From a checkpoint of a small multi-label image tagger: norm layernorm, muon at rate 0.019.
Rows from block 5 of a small multi-label image tagger, named by matrix and row number. Rows with one number belong to one neuron. Each number is 128 + 24 x the weight over its row's rms, rounded and kept within 0 to 255. All counts start at 0.
After each neuron's rows are labels from the 100 images, of 14976, where the neuron reaches its highest value: "top examples" is what is common among them. Only what is clearly more common there than usual is listed. The data: photos of plants, animals and fungi (iNaturalist). In brackets: how many of the 100.
# fc1: MLP up (model.blocks.5.mlp.fc1.weight, 640x160), inputs 80-159
# fc2: MLP down (model.blocks.5.mlp.fc2.weight, 160x640, transposed), outputs 80-159

fc1.488 [159 125 163 122 143 164 147 139 114 103 115 132 104 163 135 129 146 106 107 125 138 132 156 137 116 128 138 153 158 147 114 151 158 126 125  95 112  87 156  92 120 109 125 141 101 102 111 110 140 121 169 110 132 168 146 130 123 140 129 110 117  86 130  59 103  99 128 109 104 139 100 163 135 147 149 143 133 191 162 121]
fc2.488 [188 138 136 140 124 107 136 104 129 141 139 104 120 161 146 118 126 127  95 138 101 134 148 122 138  85 130 146 100 155 184 142  93 108 160  90 156  79  95 126 167  82 181 147 104 124 129 120 139  80 108  98 144 116 107 110 162 123 138 139 110  92 109 114 116  70 176 118 116 146 143 120 107 140  87 128 128 145 149 100]
top examples: phylum Chordata (95); class Aves (93)

fc1.402 [166 134 168 129  99 101 143 101 123 135 144 136 158 163 151 126 129 117 130  89  83 140  88 142 122 117 177  96  91 130 162 124 161 132 125 124 116 156 137 132 123 160 132 114 145 129 106 108 132 161  99 142 118 110 158 108 126 145 103 114 133  98 137  89 133 120  95 131 134 140 107 107 150 179 110 125 142 129 105 164]
fc2.402 [142  71 152 115 106 123 123 131 159 154 151 134 146 144 103 116 122 151 139 143  92 112 138 119 124 121 127 143 204 149 129 127 139  92 135 132 140 146 112 139 147 167 169 136 156 158 118 156 145 122 108 156 163 147 129 154 141 108  98 116  99 153 105 145 142 109 107 167 166 156 109 143 154  96 131 163 124 129 113 104]
top examples: order Passeriformes (57)

fc1.303 [144  68 137 116 113 129 100 146 127 113 105 107 131 126 143 213 107 114 149 167 142 158 150 115 130 109 118 112  89 121 146 115 112 107 131  82 127 114 139 119 140 144 143 144 111 140 114 152 138 136 186 100 117 133 141 160 127 138 144 124 128 136 149 119 148  96 119 184 128  80 158 165 126 137 120 109 125 149 119 159]
fc2.303 [146 142 149 169 116 118 104 111 103 167 128 141 102 108 120 163 133 138 111 165 149 128  94 104 148 158 127 159  96 135 136 154 149 134 136 147 142 124 113 130 123 164 111 120 116 143 120 134 133 120 149 184 104 118 162 125 131 110 102 147 108 167 110 162 117  80 126  77 122 158 186 115 134 147 165 105 128 149 143 158]
top examples: phylum Arthropoda (64); class Insecta (60); order Lepidoptera (37)

fc1.456 [129 162 149 132 143 124 116 108 124 144 109 119 155 128 151  91  99 132 101 135 135 168  99 146  98 145 146 130  96  93 106 112 121 130 125 131 111 142 149 142 106 136  89 104 119 144 128 125 136 120  94 179 114 168 103 165 108 157 126 150 128 128 167 124 146  83 101 115 104 147 128 125 137 149 160 101  86 133 169 149]
fc2.456 [142 124 137 125  98  59 108 154 138 116 140 144 115 132 144 111 143 142 135 145 113 129 116 113  85 145  99 107 155 136 142 149 114 121 136 121 136  92 136 120 124 120 139 142 137 125  87 138 123 114 136 187 136 138 119 121 201 127 111  85 139 115 136 174 105  99  92 124 116 140 116 104 113 171  92  92 129 142 162 146]
top examples: class Aves (94); order Passeriformes (63)

fc1.186 [112 138 139 113 142 115 109  87  95 112 133 124 125 159 123 108 131 142 140 134 170  68  98 127 119 145 117 116 147 157 121 128 146 139 172 115 124 170 119 135 106 117 140 143 139 102 125 102 129 172 103 174 117 101 132 130 115  85 110 163 132 158 144 120 150 125 102 103 110 110 150 138 153 141 142 118 172 142  58 125]
fc2.186 [131 108 156  83  78 162 141 114 135 146 112 124 104 129 129 156 144  95 104 124 159 103 143 132 141  87 120 141  86  99 134 185 142 152 113 107 159 127 152 115 110 147 129 149  81  91 133 136 134 110 127 137 123 154 143 151 155 129 137  87 152 134  92  97 110 129 111 133 106 115 165 130 135 142 170 136 130 128 113 105]
top examples: phylum Arthropoda (60); order Lepidoptera (54); family: Nymphalidae (26)

fc1.614 [122 141 127 123 116 119 175 118 150  82 174  91 132 154 112 114 126 138 114 147 120  45 132  75 113 130 161 106 111 134 156  95 168 130  93  97 148 108 115 107 116 130 171 134 144 160 143 170 120 137 100 130 107 131 112 145 113 160 124 122 122 140 118 109 156 155 123 152  97 130  98 122 138 129 110 125 168 125 141 107]
fc2.614 [ 87  97 113 163 122 125 118  87 122 110  97 148 135 138 106 149 130 186  97 135 143 169 167 130  94 143 130 136 119 118 121 102  97 140 127 140 119 122 150  98 128 141 127 117 133 166 148  77 132 122 113 100 171 149 172 144 159 161 161 133 150  95 122  50 107 134 159 136 147 128 153  95  88 111 109 128 141 134 134 119]
top examples: class Insecta (88); phylum Arthropoda (88); family: Apidae (29)

fc1.542 [157 113 171 121 145 120 140 130 165 114 136 115 101 140 123 133  80 146 137 119 135  92 117 138 132 176 133 195 131 140 130 111  84 141 166 136  95 120 149 128 150 129 122 142 128 114 149 122 108 118 138 153 149 134 126 142 153 113 134 128 173 124 133 139 120 124 137 118  65 100 139 135 173 145 123 128 139 109  96 124]
fc2.542 [138 195 129  95 112 127 147 124 177 142  74 157 108 158  81 112 160 116 138  86 108 123 118 160 105 128 135 134 149 125 133 177 167 139 122 124 155 143 155 110 131 142 123 176 154  90 114 107  68 143 115 135 113 114 103 120 154 127 174  89 108 108 163 118 153 138 122 131 159 139  92 109 145 133 121  94 130 129 118 103]
top examples: phylum Tracheophyta (35); kingdom Plantae (35)

fc1.507 [147 143 122 117 120 111  89 126  97 109 146 107 181 135 130 119 145 106 118 156 147 148  89 120 115 111 128 104 201  99 142 134  85 115  98  69 149 122 122 129 128 130 162 151 149 179 137 115 111  92 129 129 128  93 125 122 114  90 149 182 117 113 126 111 141  87 127  91  84 151 140 149 168 134 114 129 102 147 124 118]
fc2.507 [141 143 143 121 137  79 133 134 131  77 110 190 120 126 175 148 126 134 155 126 144 139 109 104 123  87 133 119 137 160 132  94  90 105 105 129 118 102 134 116 131 172 148 120 121 144 146 146 115 131 113 119 146 149 115 122  76 130 162 166 166 130 139 176 142 145  77 108 143  91 135 136 119 142 121 121 164 126 142 154]
top examples: order Lepidoptera (34)

fc1.420 [127 152 129 147  88 137 131  87 106 127  93 139 102 123 108 125  89 101 111 118 127 175 114  90 115 142 125 123  78 116 114 108  96 118  88 150 160 148 117 178 196 102 140 130 125 151 127 136 136  73 178 150 111 107 188 145 154  98 110 149  76 137 120 121 132 121 101 119 114 168 138 117 125 125 119 157 146 133 110 135]
fc2.420 [102 127 107  86 185 112 154 103 106 139 107 144 125 142 105 165 128 153 160 123 129 114 137 152 120 135 159 146  98  91 187 101 123 120 142 124 128 102 140 133  92 147 120 120 100 149 117 114 160 146 148 107 101 109 112 120 157  79 119  71  92 150 120 151 132 174 103 126 151 146 126  91  99 139 132 158  74 104 136 130]
top examples: order Anseriformes (29); family: Anatidae (29)

fc1.189 [134 106  83 140 110 127 151 170 104 122 158 130 106 142 158  96 129 121 149 135 115 125 121 137 151 114  99 122 120 104 153 114 146  92  78 142 159 116 137 131 172  73 134 114 131 189 161 165 127 117 173 133 119 119 102 123 168 108 125 131 126 142 129 108 193 118 115 150 152 158 122 154 134 160 135 129 138 139 165 155]
fc2.189 [130 119 103  79 152 118 127 116 149 149 131 138 143 143 104 150 117 141 165 121 177  95 103 145 113 131 101 137 144 106  97 155 136 121 129 138 126 156 146 120 145 139 141 128  80 172 122  77 157  82 130 153 125 140 127  93 133  96 106 127 129 127 102 166 110  93 113 108 119  98 145 147 127  86 103  69 138  91 102 166]
top examples: order Anseriformes (29); family: Anatidae (29)

fc1.327 [140  98 130 113 127 110 118 173 116 123 124 103 115 132 185 172 143 100 156 179 155 145 139 109 160 123 119 136 123 104 129 124  91  60 127 145 135 124 116 179 137 150 134 152 144 118 157 103 149 145 129 103  97 141 147 137 121 151  99 111 101 127 110 137 142  93 161 134 121  85 120 114 124 158  91 168 121 156 161 139]
fc2.327 [175 155 118 138 107 121 144 120 137 128 104 151 130 100 136 123  98 128 140 122 161 101 110 131 150 160 135 106 105 146 152  85  77 127 119 142 120 104 106 164 111 151 116 109  95 102 173 143 184 115 139 151 123 154 129  94 118  86  93 117 116 122 105 111 111 167 103 141 152 107 147 143  89 119  96  97 158 140 152 104]
top examples: order Charadriiformes (27)

fc1.383 [163 122 151 100 129 175 101 135 116 143 124 126 133 114 106 118 146 164 165 128 140 115 111 116 155 139 119  98 110 116 114 109  84 151 135  87 132 142 131 119 155 160 130 117 103 141 125 125 166 120 141 103 115 136 143 133 154  80 104  87 151 151  97 128 154 127 112 121 119 113 101 150 123 125  59 131 116 118 142 145]
fc2.383 [100 145 112 140  51 155 127 146 119 101  89  99 111  67 129 142 112 100 115 121 119  94 121 105 158 153 108 170 121 161 121 132 131 192 160 105 124 124 164 153 161 171 133 118 107  99 124 166 186 129 148 138  84 143 117  93 116  91  82  88 121 118 116  81 142 113 145 127 170 137 108 101 102 149 103 113 134 115 117  82]
top examples: order Anseriformes (37); family: Anatidae (37)

fc1.91 [110 125  98 138 138 123 106  82 128 105 160 124 143 173 165 113 102 123  65 121 140  46 117 161 141 110 135 131 146 137 102 154 123 142 126 120 102 105 100 124 165  85 160 112 134  99  94 108 122 149 121 139 137  97 165 111 127  97  97 150 134 164 124 138 123 141 145 169  99 134 154 144 133 134 136 103 127 138 130 106]
fc2.91 [119 147 117 161 142 143 158  98 121 115 101 135  93 118  99 140 164  94 151 148 122 159 145 112 125 159 124 109  95 133 117 158 139 117 137  87  99 140 116 121 122 130 116 156 142 100 166  97 118 123 103 154  93 111 160 132 146 182 102 158 151 151 141 125  79 113 169 117 110 102 157 104 138 138 125 164 173 172 117 131]
top examples: phylum Arthropoda (67); class Insecta (66); class Magnoliopsida (27)

fc1.568 [116 149 136 125 146 125 134 142 104  71 134 144 137 128 149 148 178 145  98 132 167 120 182 115 143 142  88 126 114 120 162  84 118  83 104 161 145 133 125 126 122 145  90 129 119 143 139 164 148 131 126 144 186 115 137 131 153 107 141 204 103 122 119 121 106 127 156 159 126 131  95  87 116 127  93 140 103  88 166 154]
fc2.568 [131  69  98 184 125 101 112 138 138 101 121 138  90 110 147 132 135 117 157  88 147 116  55 121 131 165 103 129 138 129 105 129 140 154 117 160 143  70 130 139 153 143 133 127 121 140  92 103 130 133 130 142 125 183 146 164 115 113 153 127 151 124 149 132 139  97 148  98 122 139 140 141 123 143 120  96 101 121  99 107]
top examples: phylum Chordata (94); order Anseriformes (28); family: Anatidae (28)

fc1.521 [126 117 122 125 151  83 130 155 102  92 127  90 100 124 120 106 168 137  88 147 148 115 104 106 100 146 141 181 131 105 162 100 148 141 119 113 146 132 120 115 129 122 152 168  82 142 133 162 157 123 148 116 100 170  84 135 124 135 109 144 140 169 138 123 144  90 111 124 141 163  84  96 132 143 130 136 103 131 132  87]
fc2.521 [142 129 142 136 136 148 131 196 146 115 112 136  91 111 110 106 117 131  71 116 148 107 105 149 137 162  93 146 132 154 122 173 102 108 102 114 110 111 160 138 107 109  76 107  84  95 133 145 132 127 114 157 168 132 152 133 140 133 140 105 103 133 152 149 126 120 160 115 132  56 106 145 113 141 109 170 129 102 136 103]
top examples: order Passeriformes (50)

fc1.470 [125 172 110 152 113 104 112 119  85  78 102 105 149 146 137 145  72 153  98 147 141 141 161  88 130 125 152 100 136 135 144 136 107 111 122 147 201 134 147 153 140 142 153 126 117 109 126 152 106 122 137 132 108 151 129 128 165  98 141 110 101 151 122 125 143 112 101 120 141 133 136 113 155 133 138 108  92 160 134 160]
fc2.470 [152 120  97 147 138 132 111 168  75 120 173 159 112 153 159 124 124 132 144 154 159 110 154 172 111 139 114 120  76 165 109 115 126 123  96 132  60  99 124 125 137 122 123  87 159 122 111 106 144 150 124 127 103 124 113 157 127 146 127 118 120 135 129 169 139 156 109 124 127 104 155 120 135 104 136 110 153 157 130 155]
top examples: phylum Tracheophyta (27); kingdom Plantae (27)

fc1.571 [138 185 150 123 142 139 119 138 137 154  77 155 159 135 150 101  90 131 104 168 141 162 145  73  80 113 103 117 156 109 131 149 132 100 129 153 129 155 163 143 115 172 117 125 129  94 129 152  90 151 144 128 147 159 135 141 112 101 142 118  93 171 137 149 112 175 148 141 122 141 129 133 128 105 132 108 117 129 132 100]
fc2.571 [121 116 131 169 112 135 147 145 110 165 165 128 107 153 109 104 154 120  98 103 135 163 145 123 102 135 112 138 130 124 139 133 127 143 126 118 126 142 124 132 101  97 107 131 131 126  91 142  93 125 159 125  94 123 115 107 132 140 137 189 110 139  92 135 130 140 149 158 109 105 145  92 133  80 136 141  89 151 108 159]
top examples: order Passeriformes (54)

fc1.562 [150  92 120 114 103 122 124  86 139  92 155  96  96 132 140 104 107 156  94 144 110  86 133  88 106 139 113 127 119  79  98 141 126 121 109  98 123 178 112 117 106 141 136  86 109  98 123 113  76 146 120 167 147 104 127 101 121  89 116 126 133 117 169 139 115 106 120 125 151  74 119 170 129 126 145 137 105 155 122 110]
fc2.562 [100 111 117 164 161 106  80 137  93 163 127 122 146 146 180 161  99 124 124  97 129 144 124  85  93  88  97  89 134 111  97 167 137 136 135 112 152 144 100  78 156 102 101 110 114 110 163 114 174 109 161 151 122 138 140 147 152 145 132 126 143 124 131 140 162  95 126 131  84 125 150 145 123 105 131 167 120 122 156 143]
top examples: class Insecta (79); order Lepidoptera (61)

fc1.148 [147 147 161 122  87 104 155 136  49 117 117  65 161 126 114  87 125 141 113 113 126 131 150 101 140 131  79 103 113 156 134 164 119 104 144 152 167 123 144 108 142  79 134 128 133 119 161  98 123 103 166  82 125 149 148 138 115 162 169 105 114 123 149 131 135 118 121 132 107 114 138 130 114 132 103 118 128 127 151 157]
fc2.148 [133 157  98 116 161 109 140  92 114 143 128 105 178 174 103 115 164  99 131 157 122 136  93 131 145 133 143 138 134  95 112 128 112  96 145 146 101 163 105 157 127 136 143 122 115  97 118 133 113 102 133 133 124 124 159 144 143 166 186 171 136 160 131 157 121 131 136  99 111 166 143 150  97 114 158 123 109 119 155 135]
top examples: order Charadriiformes (25)

fc1.111 [131 127 108 111  96 117 121 126 135 128 155 167 127 138 132 158 124 112 110 136 111 161  94 124 100  97 168 148 158 130  63 134 127 120 121 109 110 140 106 105 119 108 142 111  90 127 158 156 159 133 143  99 107 106 147 119 157 104 101 123 124 114 120 131 122 140 105 154  82  86 160 142 110 130 137 101 120 121  91 108]
fc2.111 [139 156 123 107 141 135 129 120 118 118 142 108  92 133 190 113 124 144 120 113 122 144 125  98 116 127 140 157 102 111 122 136 118 113 158 187  97 160 135 142 124 181 110 181 133 153 128 125 107 136 141 137 160 119 108 166 108  84 116 137 160 141 145 100 127 134 158 145 161 115 142 106 151 135 147 104 136 157 113 142]
top examples: class Insecta (68); order Lepidoptera (60)

fc1.229 [131  90 118 108 180 106 135 128 104 160 161 143 140 145 180 126 138 108 183 120 134 149 114 133 170 174 120 141 169 151 156 101 132 128 120 112 102 127  67  91 147 141 154 152 137  71 110 112 129 124 132 132  91 149 133 138 155 201 155 107 130 142 165 126 182 120 103 136 125 127 107 116 127 116 117 123 143 122  82 151]
fc2.229 [194 124 107 116 123 111  94 130 105 146 109 128 118 147 110 179 124 153 159 138 123 131 152 139 103 122 116 157 111  72 105 131 130 152 102 106 137 113 133 125 132  94 159  53 142 113 166 103 125 147 123 122 142  98  85 125 151 151 109 100 137 118 131 139 142 110 143 115 166 112 134 126 159  88 105  99 166  99 109 141]
top examples: order Charadriiformes (35)

fc1.166 [ 99  95 126 128 142  71 138 140 133  84 127 124 154 151 138 165 147 118 114 126  98 142 126 152 114 137 111 113 110 125 125 140 139 127 106 120 137 146 137 123 174 152 150 131 142 134 113 104 111 130 133 141 134 143 110 108 149 117  89 108 170 124 155  93 171 104 110 126 131  94  78 142  72 107 135 131 142 100 114 133]
fc2.166 [131 141 180  84 116 125 141 119 159 125 114 116 100  75 124 116 141 116 155 137 154  77 132  87 154  64 147 132 117 130 125 160 152 118 119 116 129 124 123 131 142 128 147 119 143 134 126 155 105 115 112 140 172 130 151 147 119  97 159 124  79 147 148 124 122 125 142 126 147 115 124 143 146 134 138  83 135 113 114  92]
top examples: phylum Chordata (98); class Aves (87)

fc1.357 [129 114 137 122 105 128 132 113 143 110 109  79 102 151 154 143 148 119 124 109 150 130 141 106 122 131  96 119 130  96 164 125  79 104 104 145 104 113 142 135 176 124 109 146 114 141 126 159 167 117 129 109 184 173 141 138 153 112 131 177 114 136 126 141 157  93  99 167 145 124  68 130 125  95 132 166 105 123 120 113]
fc2.357 [131 110 130  98 146 124 160 132 116  86 118  98  97  70  50 119 126 178 135 156 131 104 134 109  91 154 164 132 124 142 143 125 125  62 114 162 110  97 110 147 147 106 137 104 124 129 109 140 136  73 122 134 130 130 190 122  78 143 127 103 129  92 140 107 134 154 136 126 168 105 162 133 112 107 132 108 113 100  88 109]
top examples: order Anseriformes (27); family: Anatidae (27)

fc1.120 [133 177 155 115 124 141 127 129 147 157 142 149 116 131 114  76 153 174 131 131 113 132 137 143 139 132 107 126  92 128 140 137 119  96 148 129 113 141 153 147 130  94 115 117 127 186  96 134 130 119 156 144 104 115 127 152 161 147 155 128 129 118 126 125 119 144  89 125 106 140  97 120  99 167 147 140 117 144  65 177]
fc2.120 [140 121 157 117 162 150 174 116 136 132 148 154 155  95 118 104 165 154 105  96  94 105  76 124 119  91 107 106 151 150 135 132 118 147 120 134  96 150 133 112 135 108 126 147  78  96 112 130 141 170  97 159 148 124 136 131 142 123 132  89 139 133 153 115 102 103 116 135 121 170 145 108  83 113 127 138 131 116  76 152]
top examples: class: Aves (91); order Anseriformes (29); family: Anatidae (29)

fc1.637 [149 104  85 120 123 134  88  79  94 130 121 127  84 158 124 133 139 154 126 136 120  53 134 132 119 115 135  86 145 112 148 139 131 126 154 122 100 129  75  93 122 107 143  85 124 116  94  93 123 181 139 126 176 104 131  97 141 130 128 161 111 134 164 144 106 109 131 159 174 107 134 168 160 110 152 116 147 128 128  93]
fc2.637 [162 162 119 139 128 150 126 108 120 102 126 130 145 133 111 112 113 111 113  92 145 146 161 110 115 127 155 128 122  95 123 128 139 138 124 114 110 148 109 126  98 135  94 117  89 140 215 135 159 137 120 139 150 128 138 139 156 185 127 126 127 139 130 120 156 123 120 154 124  72  98 106 123  69 118 176 150 130 143 172]
top examples: phylum Arthropoda (69); class Insecta (68); order Lepidoptera (38)

fc1.173 [112 140 125 125 129 150 129 130 106 139 126 140 135 152 128 102 122 101  96 180 120 149 132 112 130 147 112 144 156 143 160 112 171 123 134 137 120 165  82 176 143 161 125 119 124 104 115 156  86 125 126  93 108 119 117 126 103  62 143 119 119 152 143 113 138  75  93  94 121 150 124  54 214 124 110 111  87  80 157 119]
fc2.173 [129 106 142 126 130 113 178 165 140 171 136 131 100  93 123 111 156 158 137 128 151 120 127 142 150 145 140 135 153 126  95 114 117 170 130 162 157 106 100  99 127  98 108 165  81 125 118 167 150  95 151 102 149 156 117 130 145 154 168 114  98 144 134 147 145  91 153 170 102 132 106 169 133 166 136 114 132 160 133 139]
top examples: phylum Chordata (93); class Aves (87); order Passeriformes (51)

fc1.467 [123 162 151 118 145 182 131 127 159 118 140 143 115 160 158 118 129  97 149 149 149 140 142 104 127 134 110 116 136 131  85 119 149 161 152 105  70 148  61 135  77 109 111 118 110 169 116  94 144  94 141 133 171 151 149 124 145 129 150 112 159 162 132 134 133 125 126 102 109 152 163 151 125 173 132 122 169 121 116 122]
fc2.467 [162 119  94 103  90 152  79 115 116 127 103 125 115 151 118 106 118 116 106 138 140  95 145 121 133 131 149  78 143 100 134 134 104  75 146 153 135 150 145 141 152 157 128 123 135 104 126 107 147 123  96 123 157 153  70 131 100 157 101 126 113 119 136 133 155  89  96 132 167 135  88 113 124 104 119 112 124 143 101 133]
top examples: phylum Tracheophyta (28); kingdom Plantae (28)

fc1.240 [110 101  85 105 127  89 138 103 150 110  99 124 115 122 109 129 144 140 125 175  99 128 131 131 100 107 102 143 153 162 128 191 145 110 106 106 142 120 135 145 122 133 129 111 122 136 139 120 109 100  90 168 117 138 106 143 135 107 148 109 147 124 123 152 130 113 101 128 104 120 138 110 144 141 135  95 146 101 113  45]
fc2.240 [101 157 140 115 149 123 132 212  95 115 151 131 147 120 152 176 101 101 183 131 114  97 117 165 136 119 110 105  94 136 145  81 156 127 114 125 152 114 104 133 126 160 116  65 136 150 143 153 143 107 140 128 118 164 126 105 129 122 127 135 106  93 154 131 104 183 141 143 143 129 121 159 114 125 139 174 126 108 102 119]
top examples: phylum Chordata (96); class Aves (91); order Charadriiformes (29)

fc1.320 [117 135 118 112 133  99 102 118 123  88 150 105 185 144 182 117 153 110 120 117  96 116 139 139 101 140 124 138 122  60 124  87 130 127  78 139 134 103 140 144 142 129 130 121  77 128 116 149 139 132 120 124  93 121  92 146 118 165 135 125 144 121  97 131 111 132 156 124 135  91 122 121 137 133  92 114 130 137 181 137]
fc2.320 [113 113 111 150 141  84 176 153 131 115 141 130 129 105 124 114 136 156 174 142 135 104 141 144  98 144 186 132 111 158 168 121 128 115 132 133  86 130 115 139 121 168 116 146 104 109 144 111 156  89 100 123 126 155 162 121 102 103  98  94 167  79 162  99 140 142  96 125 160 126 114 128 135 138  96  93 145 134 101 100]
top examples: class: Aves (88); order Anseriformes (56); family: Anatidae (56)

fc1.75 [110 145 154 140 123 138 143 126 132  99 157 121  89 149 163 152 130 146  71 147  83  37 126 126 121 106 130 126 100 154 149 146 137 156 121 103 162 135 123  97 117 144 138 137 135 147  95 127 144 138 110 118 128  98 128  90  94 160 110 147 126 146 136 155  83 123 131 101 140 123  97 131 146 107 109  81 127 126 111 137]
fc2.75 [144 113 119 165 129 132 121  78  98 130 122 174 132 129 111 143 146 144 168 163 148 191 159 125  94 130 129 131 114 181 113 143 128 105 179 135  88 129 127 151 155 110  97 152 130 150 169 124 121 160 151 141 147 120 165 115 135 164 147 151 133 147 117 100 115 146 154 150 124 130 135 159 104 116 140 165 131 149 151 127]
top examples: class Insecta (74); phylum Arthropoda (74); order Lepidoptera (35)

fc1.434 [ 96 129 110 141 151 109 136  99 150 110 123 159 107 151 153 119 147 124 120 124 161  45 134 110  88  96 150  92 141 103 149 141 134 145 124 117 155 111 106  89 153 110 179 133 135 111 117 100  85 121  89 145 133 129 130  99 100 136 149 130 114 126 146 147 133 168 102 130  68  95  99 156 118 135 148 110 203 123 117 150]
fc2.434 [ 41 146 118 139 100 151 164 120 153 135  78 125 126 110 131 116 148 127 158 128 138 184 120 137  96 133 146 137 117 134 112 143 132  73 125 124 100 124 112 162 100 151  98 133 120 112 180 132 126 113 112 136 118 128 159 155 193 130 136 143 166 145 119  66 109 139 140 154 156 145 126 115 143 137  92 107 174 145 116 127]
top examples: phylum Arthropoda (71); class Insecta (69)

fc1.278 [137 131 114  95 125 122 172 105  96 141 134 144 111 140 126 131 103 113 133 101 115 140 131  96 133 167 185 121 125  94 112 100 146 134 113 147 130 152 116 154 139  99 155 129 112 134 110 132 139  90 134  80 124 154 141 142 125  87 137 111 102 145 147 145 160 125  96 144 126 123 111 125 105 128 153 123 150 135 132 121]
fc2.278 [134 116 129 156 110 137 115 127 151 132 108 120 170 126 105 170 104 164 129 140 139 120 181 180 124 137  87 136 113 160 125  97 180 161 116 113 114 140 145  98 138 112 110 104 133 119 181 150 114 136 147 120  85 123 114 127 108 107 151 146 165 136 138 144  92 134  80 145 136  93 146 127 123 121 146 103 120  95 139 113]
top examples: order Charadriiformes (36)

fc1.597 [129 100 115 129 157 148 134 142 122  96  88 103 143 159 141 137 101 123 143 174 140 113 153 184 164 127 150  98  95  92 128 117 153 133 111  99 104 117  87  91  86 107 111 109  99 120 131 135 148 125 173 123 147 130 147 140 128 159 113 148 139 158 166 112 167 134 115 101 157 136 145 153 142 121 156 163 104 144 152 130]
fc2.597 [111 173 117 138 131 124  94  98 151 120 155 143 128 122 161 123 137 116 135 154 106 124 132 103 146 121  96 115 149 104 103 147 140 132 163 131 159 143 164 132 151 178  88  85  93 108 140 125 126 148 132 108  98 133 123 123 151 124 106 131 150  89 122 137 139 131  98  67 117 142 112 112 119 119  99 109 131 147 111 150]
top examples: class Insecta (90); phylum Arthropoda (90); family: Coccinellidae (32)

fc1.395 [114  80 120 126 131 150 154  99 130  91  85 140 125 148 134 155 139  87 123 175 107 145 125 174 135 113 155 112  93 126 117 118 113  86  98 119 119 158 141 116 144  96 141 108 118 115 149 165 151  92 212 114 145 169 149 121 113 141 124 148 113 177 151 137 126 124 117 110 124 108 146 151 134 108 115 131 100 137 134  92]
fc2.395 [108 147 117 149 120 115 128  98 116 121 142 106 155 102 139 129 154 118 144 131 123 133 107  83 126 157 124 102 110  82 104 163 131 126 165 155 133 101 143 136  94 154 145 111 147 133 157 126  89 145 160 173 126 113 108 104 115 106 143  98 115 119 124 113 130 153 104 113 128 151 191 107 167  87 149 117 130 142 157 110]
top examples: phylum Arthropoda (88); class Insecta (80)

fc1.554 [121  92 134  98 155 122 119 103 122 102 138  65 114 132 155  98 118 154 130 108 108  83 147  94 128 144 144 106 125 119  88  87 131 116 111 125  66 142 138 121 110  94 154  87  90 135 127 137 130 187 105 132 135 131 143 152 127 124 119 114 117 125 124  45 131 134  92 123 123  95 164 135 149 117 104 116 120 136 145 108]
fc2.554 [126  90 118 158 128 114 111 133  96  73  75 121 124 171 131 139  75 139 107 105 146 126 157 101 103 139 120 123  86 161 112 138 107 145 131 170 123 120 175 114 102 127 130 139  97 119 145 102 120 127 153 126 129 133 130 143 169 127 117 138 156 140 129 117 105 151 100 124 174 131 151 118 119 118 189 191 128 130  93 133]
top examples: class Insecta (83); phylum Arthropoda (83); family: Nymphalidae (43)

fc1.84 [158 109 169  93 146 127 128 130 113 145 140 115 122 148 177 130 142 108 125 138 156 146 118 117 111 162 142  94 107 135 106 145 134 134 135 109 123 143 124 125  83  93 157 124 140 107 180 122 134 136  69 118 121 125 113 144 117 138 153 152 123  94 151 155  80 135 120 119 113 138 106 141 125  94 163 112 107  96 137  86]
fc2.84 [121  72  96 117 100  91  96 115 108 118  93 119  77 134 149 160 155 112  85 115 114 111 116 143 113 112 144 109 135 142 161 118 162 101  99 133 128  98 155 111 140 123 140 135 147 145 131 118 142 133 127 167 148 183 162 125 151 108 113 147 135  97 159 119 143 156 112 134 147 126 130 110 174 138 132 176 126 136 122 188]
top examples: class Aves (83); order Charadriiformes (30)

fc1.516 [104 120 116 139 183 114 168 140  94 132 142 154  92 150 130 136 115 151 151 157 119 108 147 104  95 138 114 123  97  87 107 141 180 134 111 140 102  76  87 147  97 121 157 132 140 161 124 151  98 136  93 146  81 144 110 149  95 160 174 104 107 133 120 119 168 127 156 128 152 131 107 179 108 136 105 166 142 110 169 137]
fc2.516 [111 113 120 166 148 141 141 147 151 119  65 156 141 116 145 159 137 161 142 138 150 116 130 100 128 105 156 160 137 119 115 122 107 185 127 132 143 119 111 122  97 119 153 128 110 150  92  82 123  97 120  90 162 155 132 162 181  97  79 108 134 162 128 115 149 127  95  75 152 147  99 125 113 159  99 111 109 138  87 140]
top examples: phylum Arthropoda (82); class Insecta (79); order Lepidoptera (33)

fc1.442 [138 142 116 127 141 117 136  87 159 136 157 104 136 142 139  97 105 126 156 145 142 141 174 115 126 157 107 117 150 139  95 133 124 127 164 120 126 143  67 140 138 168 123 150 160 168 119 125 103 153 127 161 135 175 142 120  92 140 157 169 144 159  86 155 131 104 132  75  93  94 139 111 158 160 119 115 159 158 143 106]
fc2.442 [ 98 163 140  88 124  96 131 151 111 142 135 130 111 107 114 143 100 141 146 128 125 125 125 128  95 122 147 137 124 148 134 142  92 123 168 119 120 114 114 102  93  85 141 127 173 117 121  97 112  75 123 152 109 183 124  83 137 114 125 107 118 141 112 111 126  96 107 144 158 101 131 115 192 109 122 133 173 135 162 131]
top examples: order Lepidoptera (42)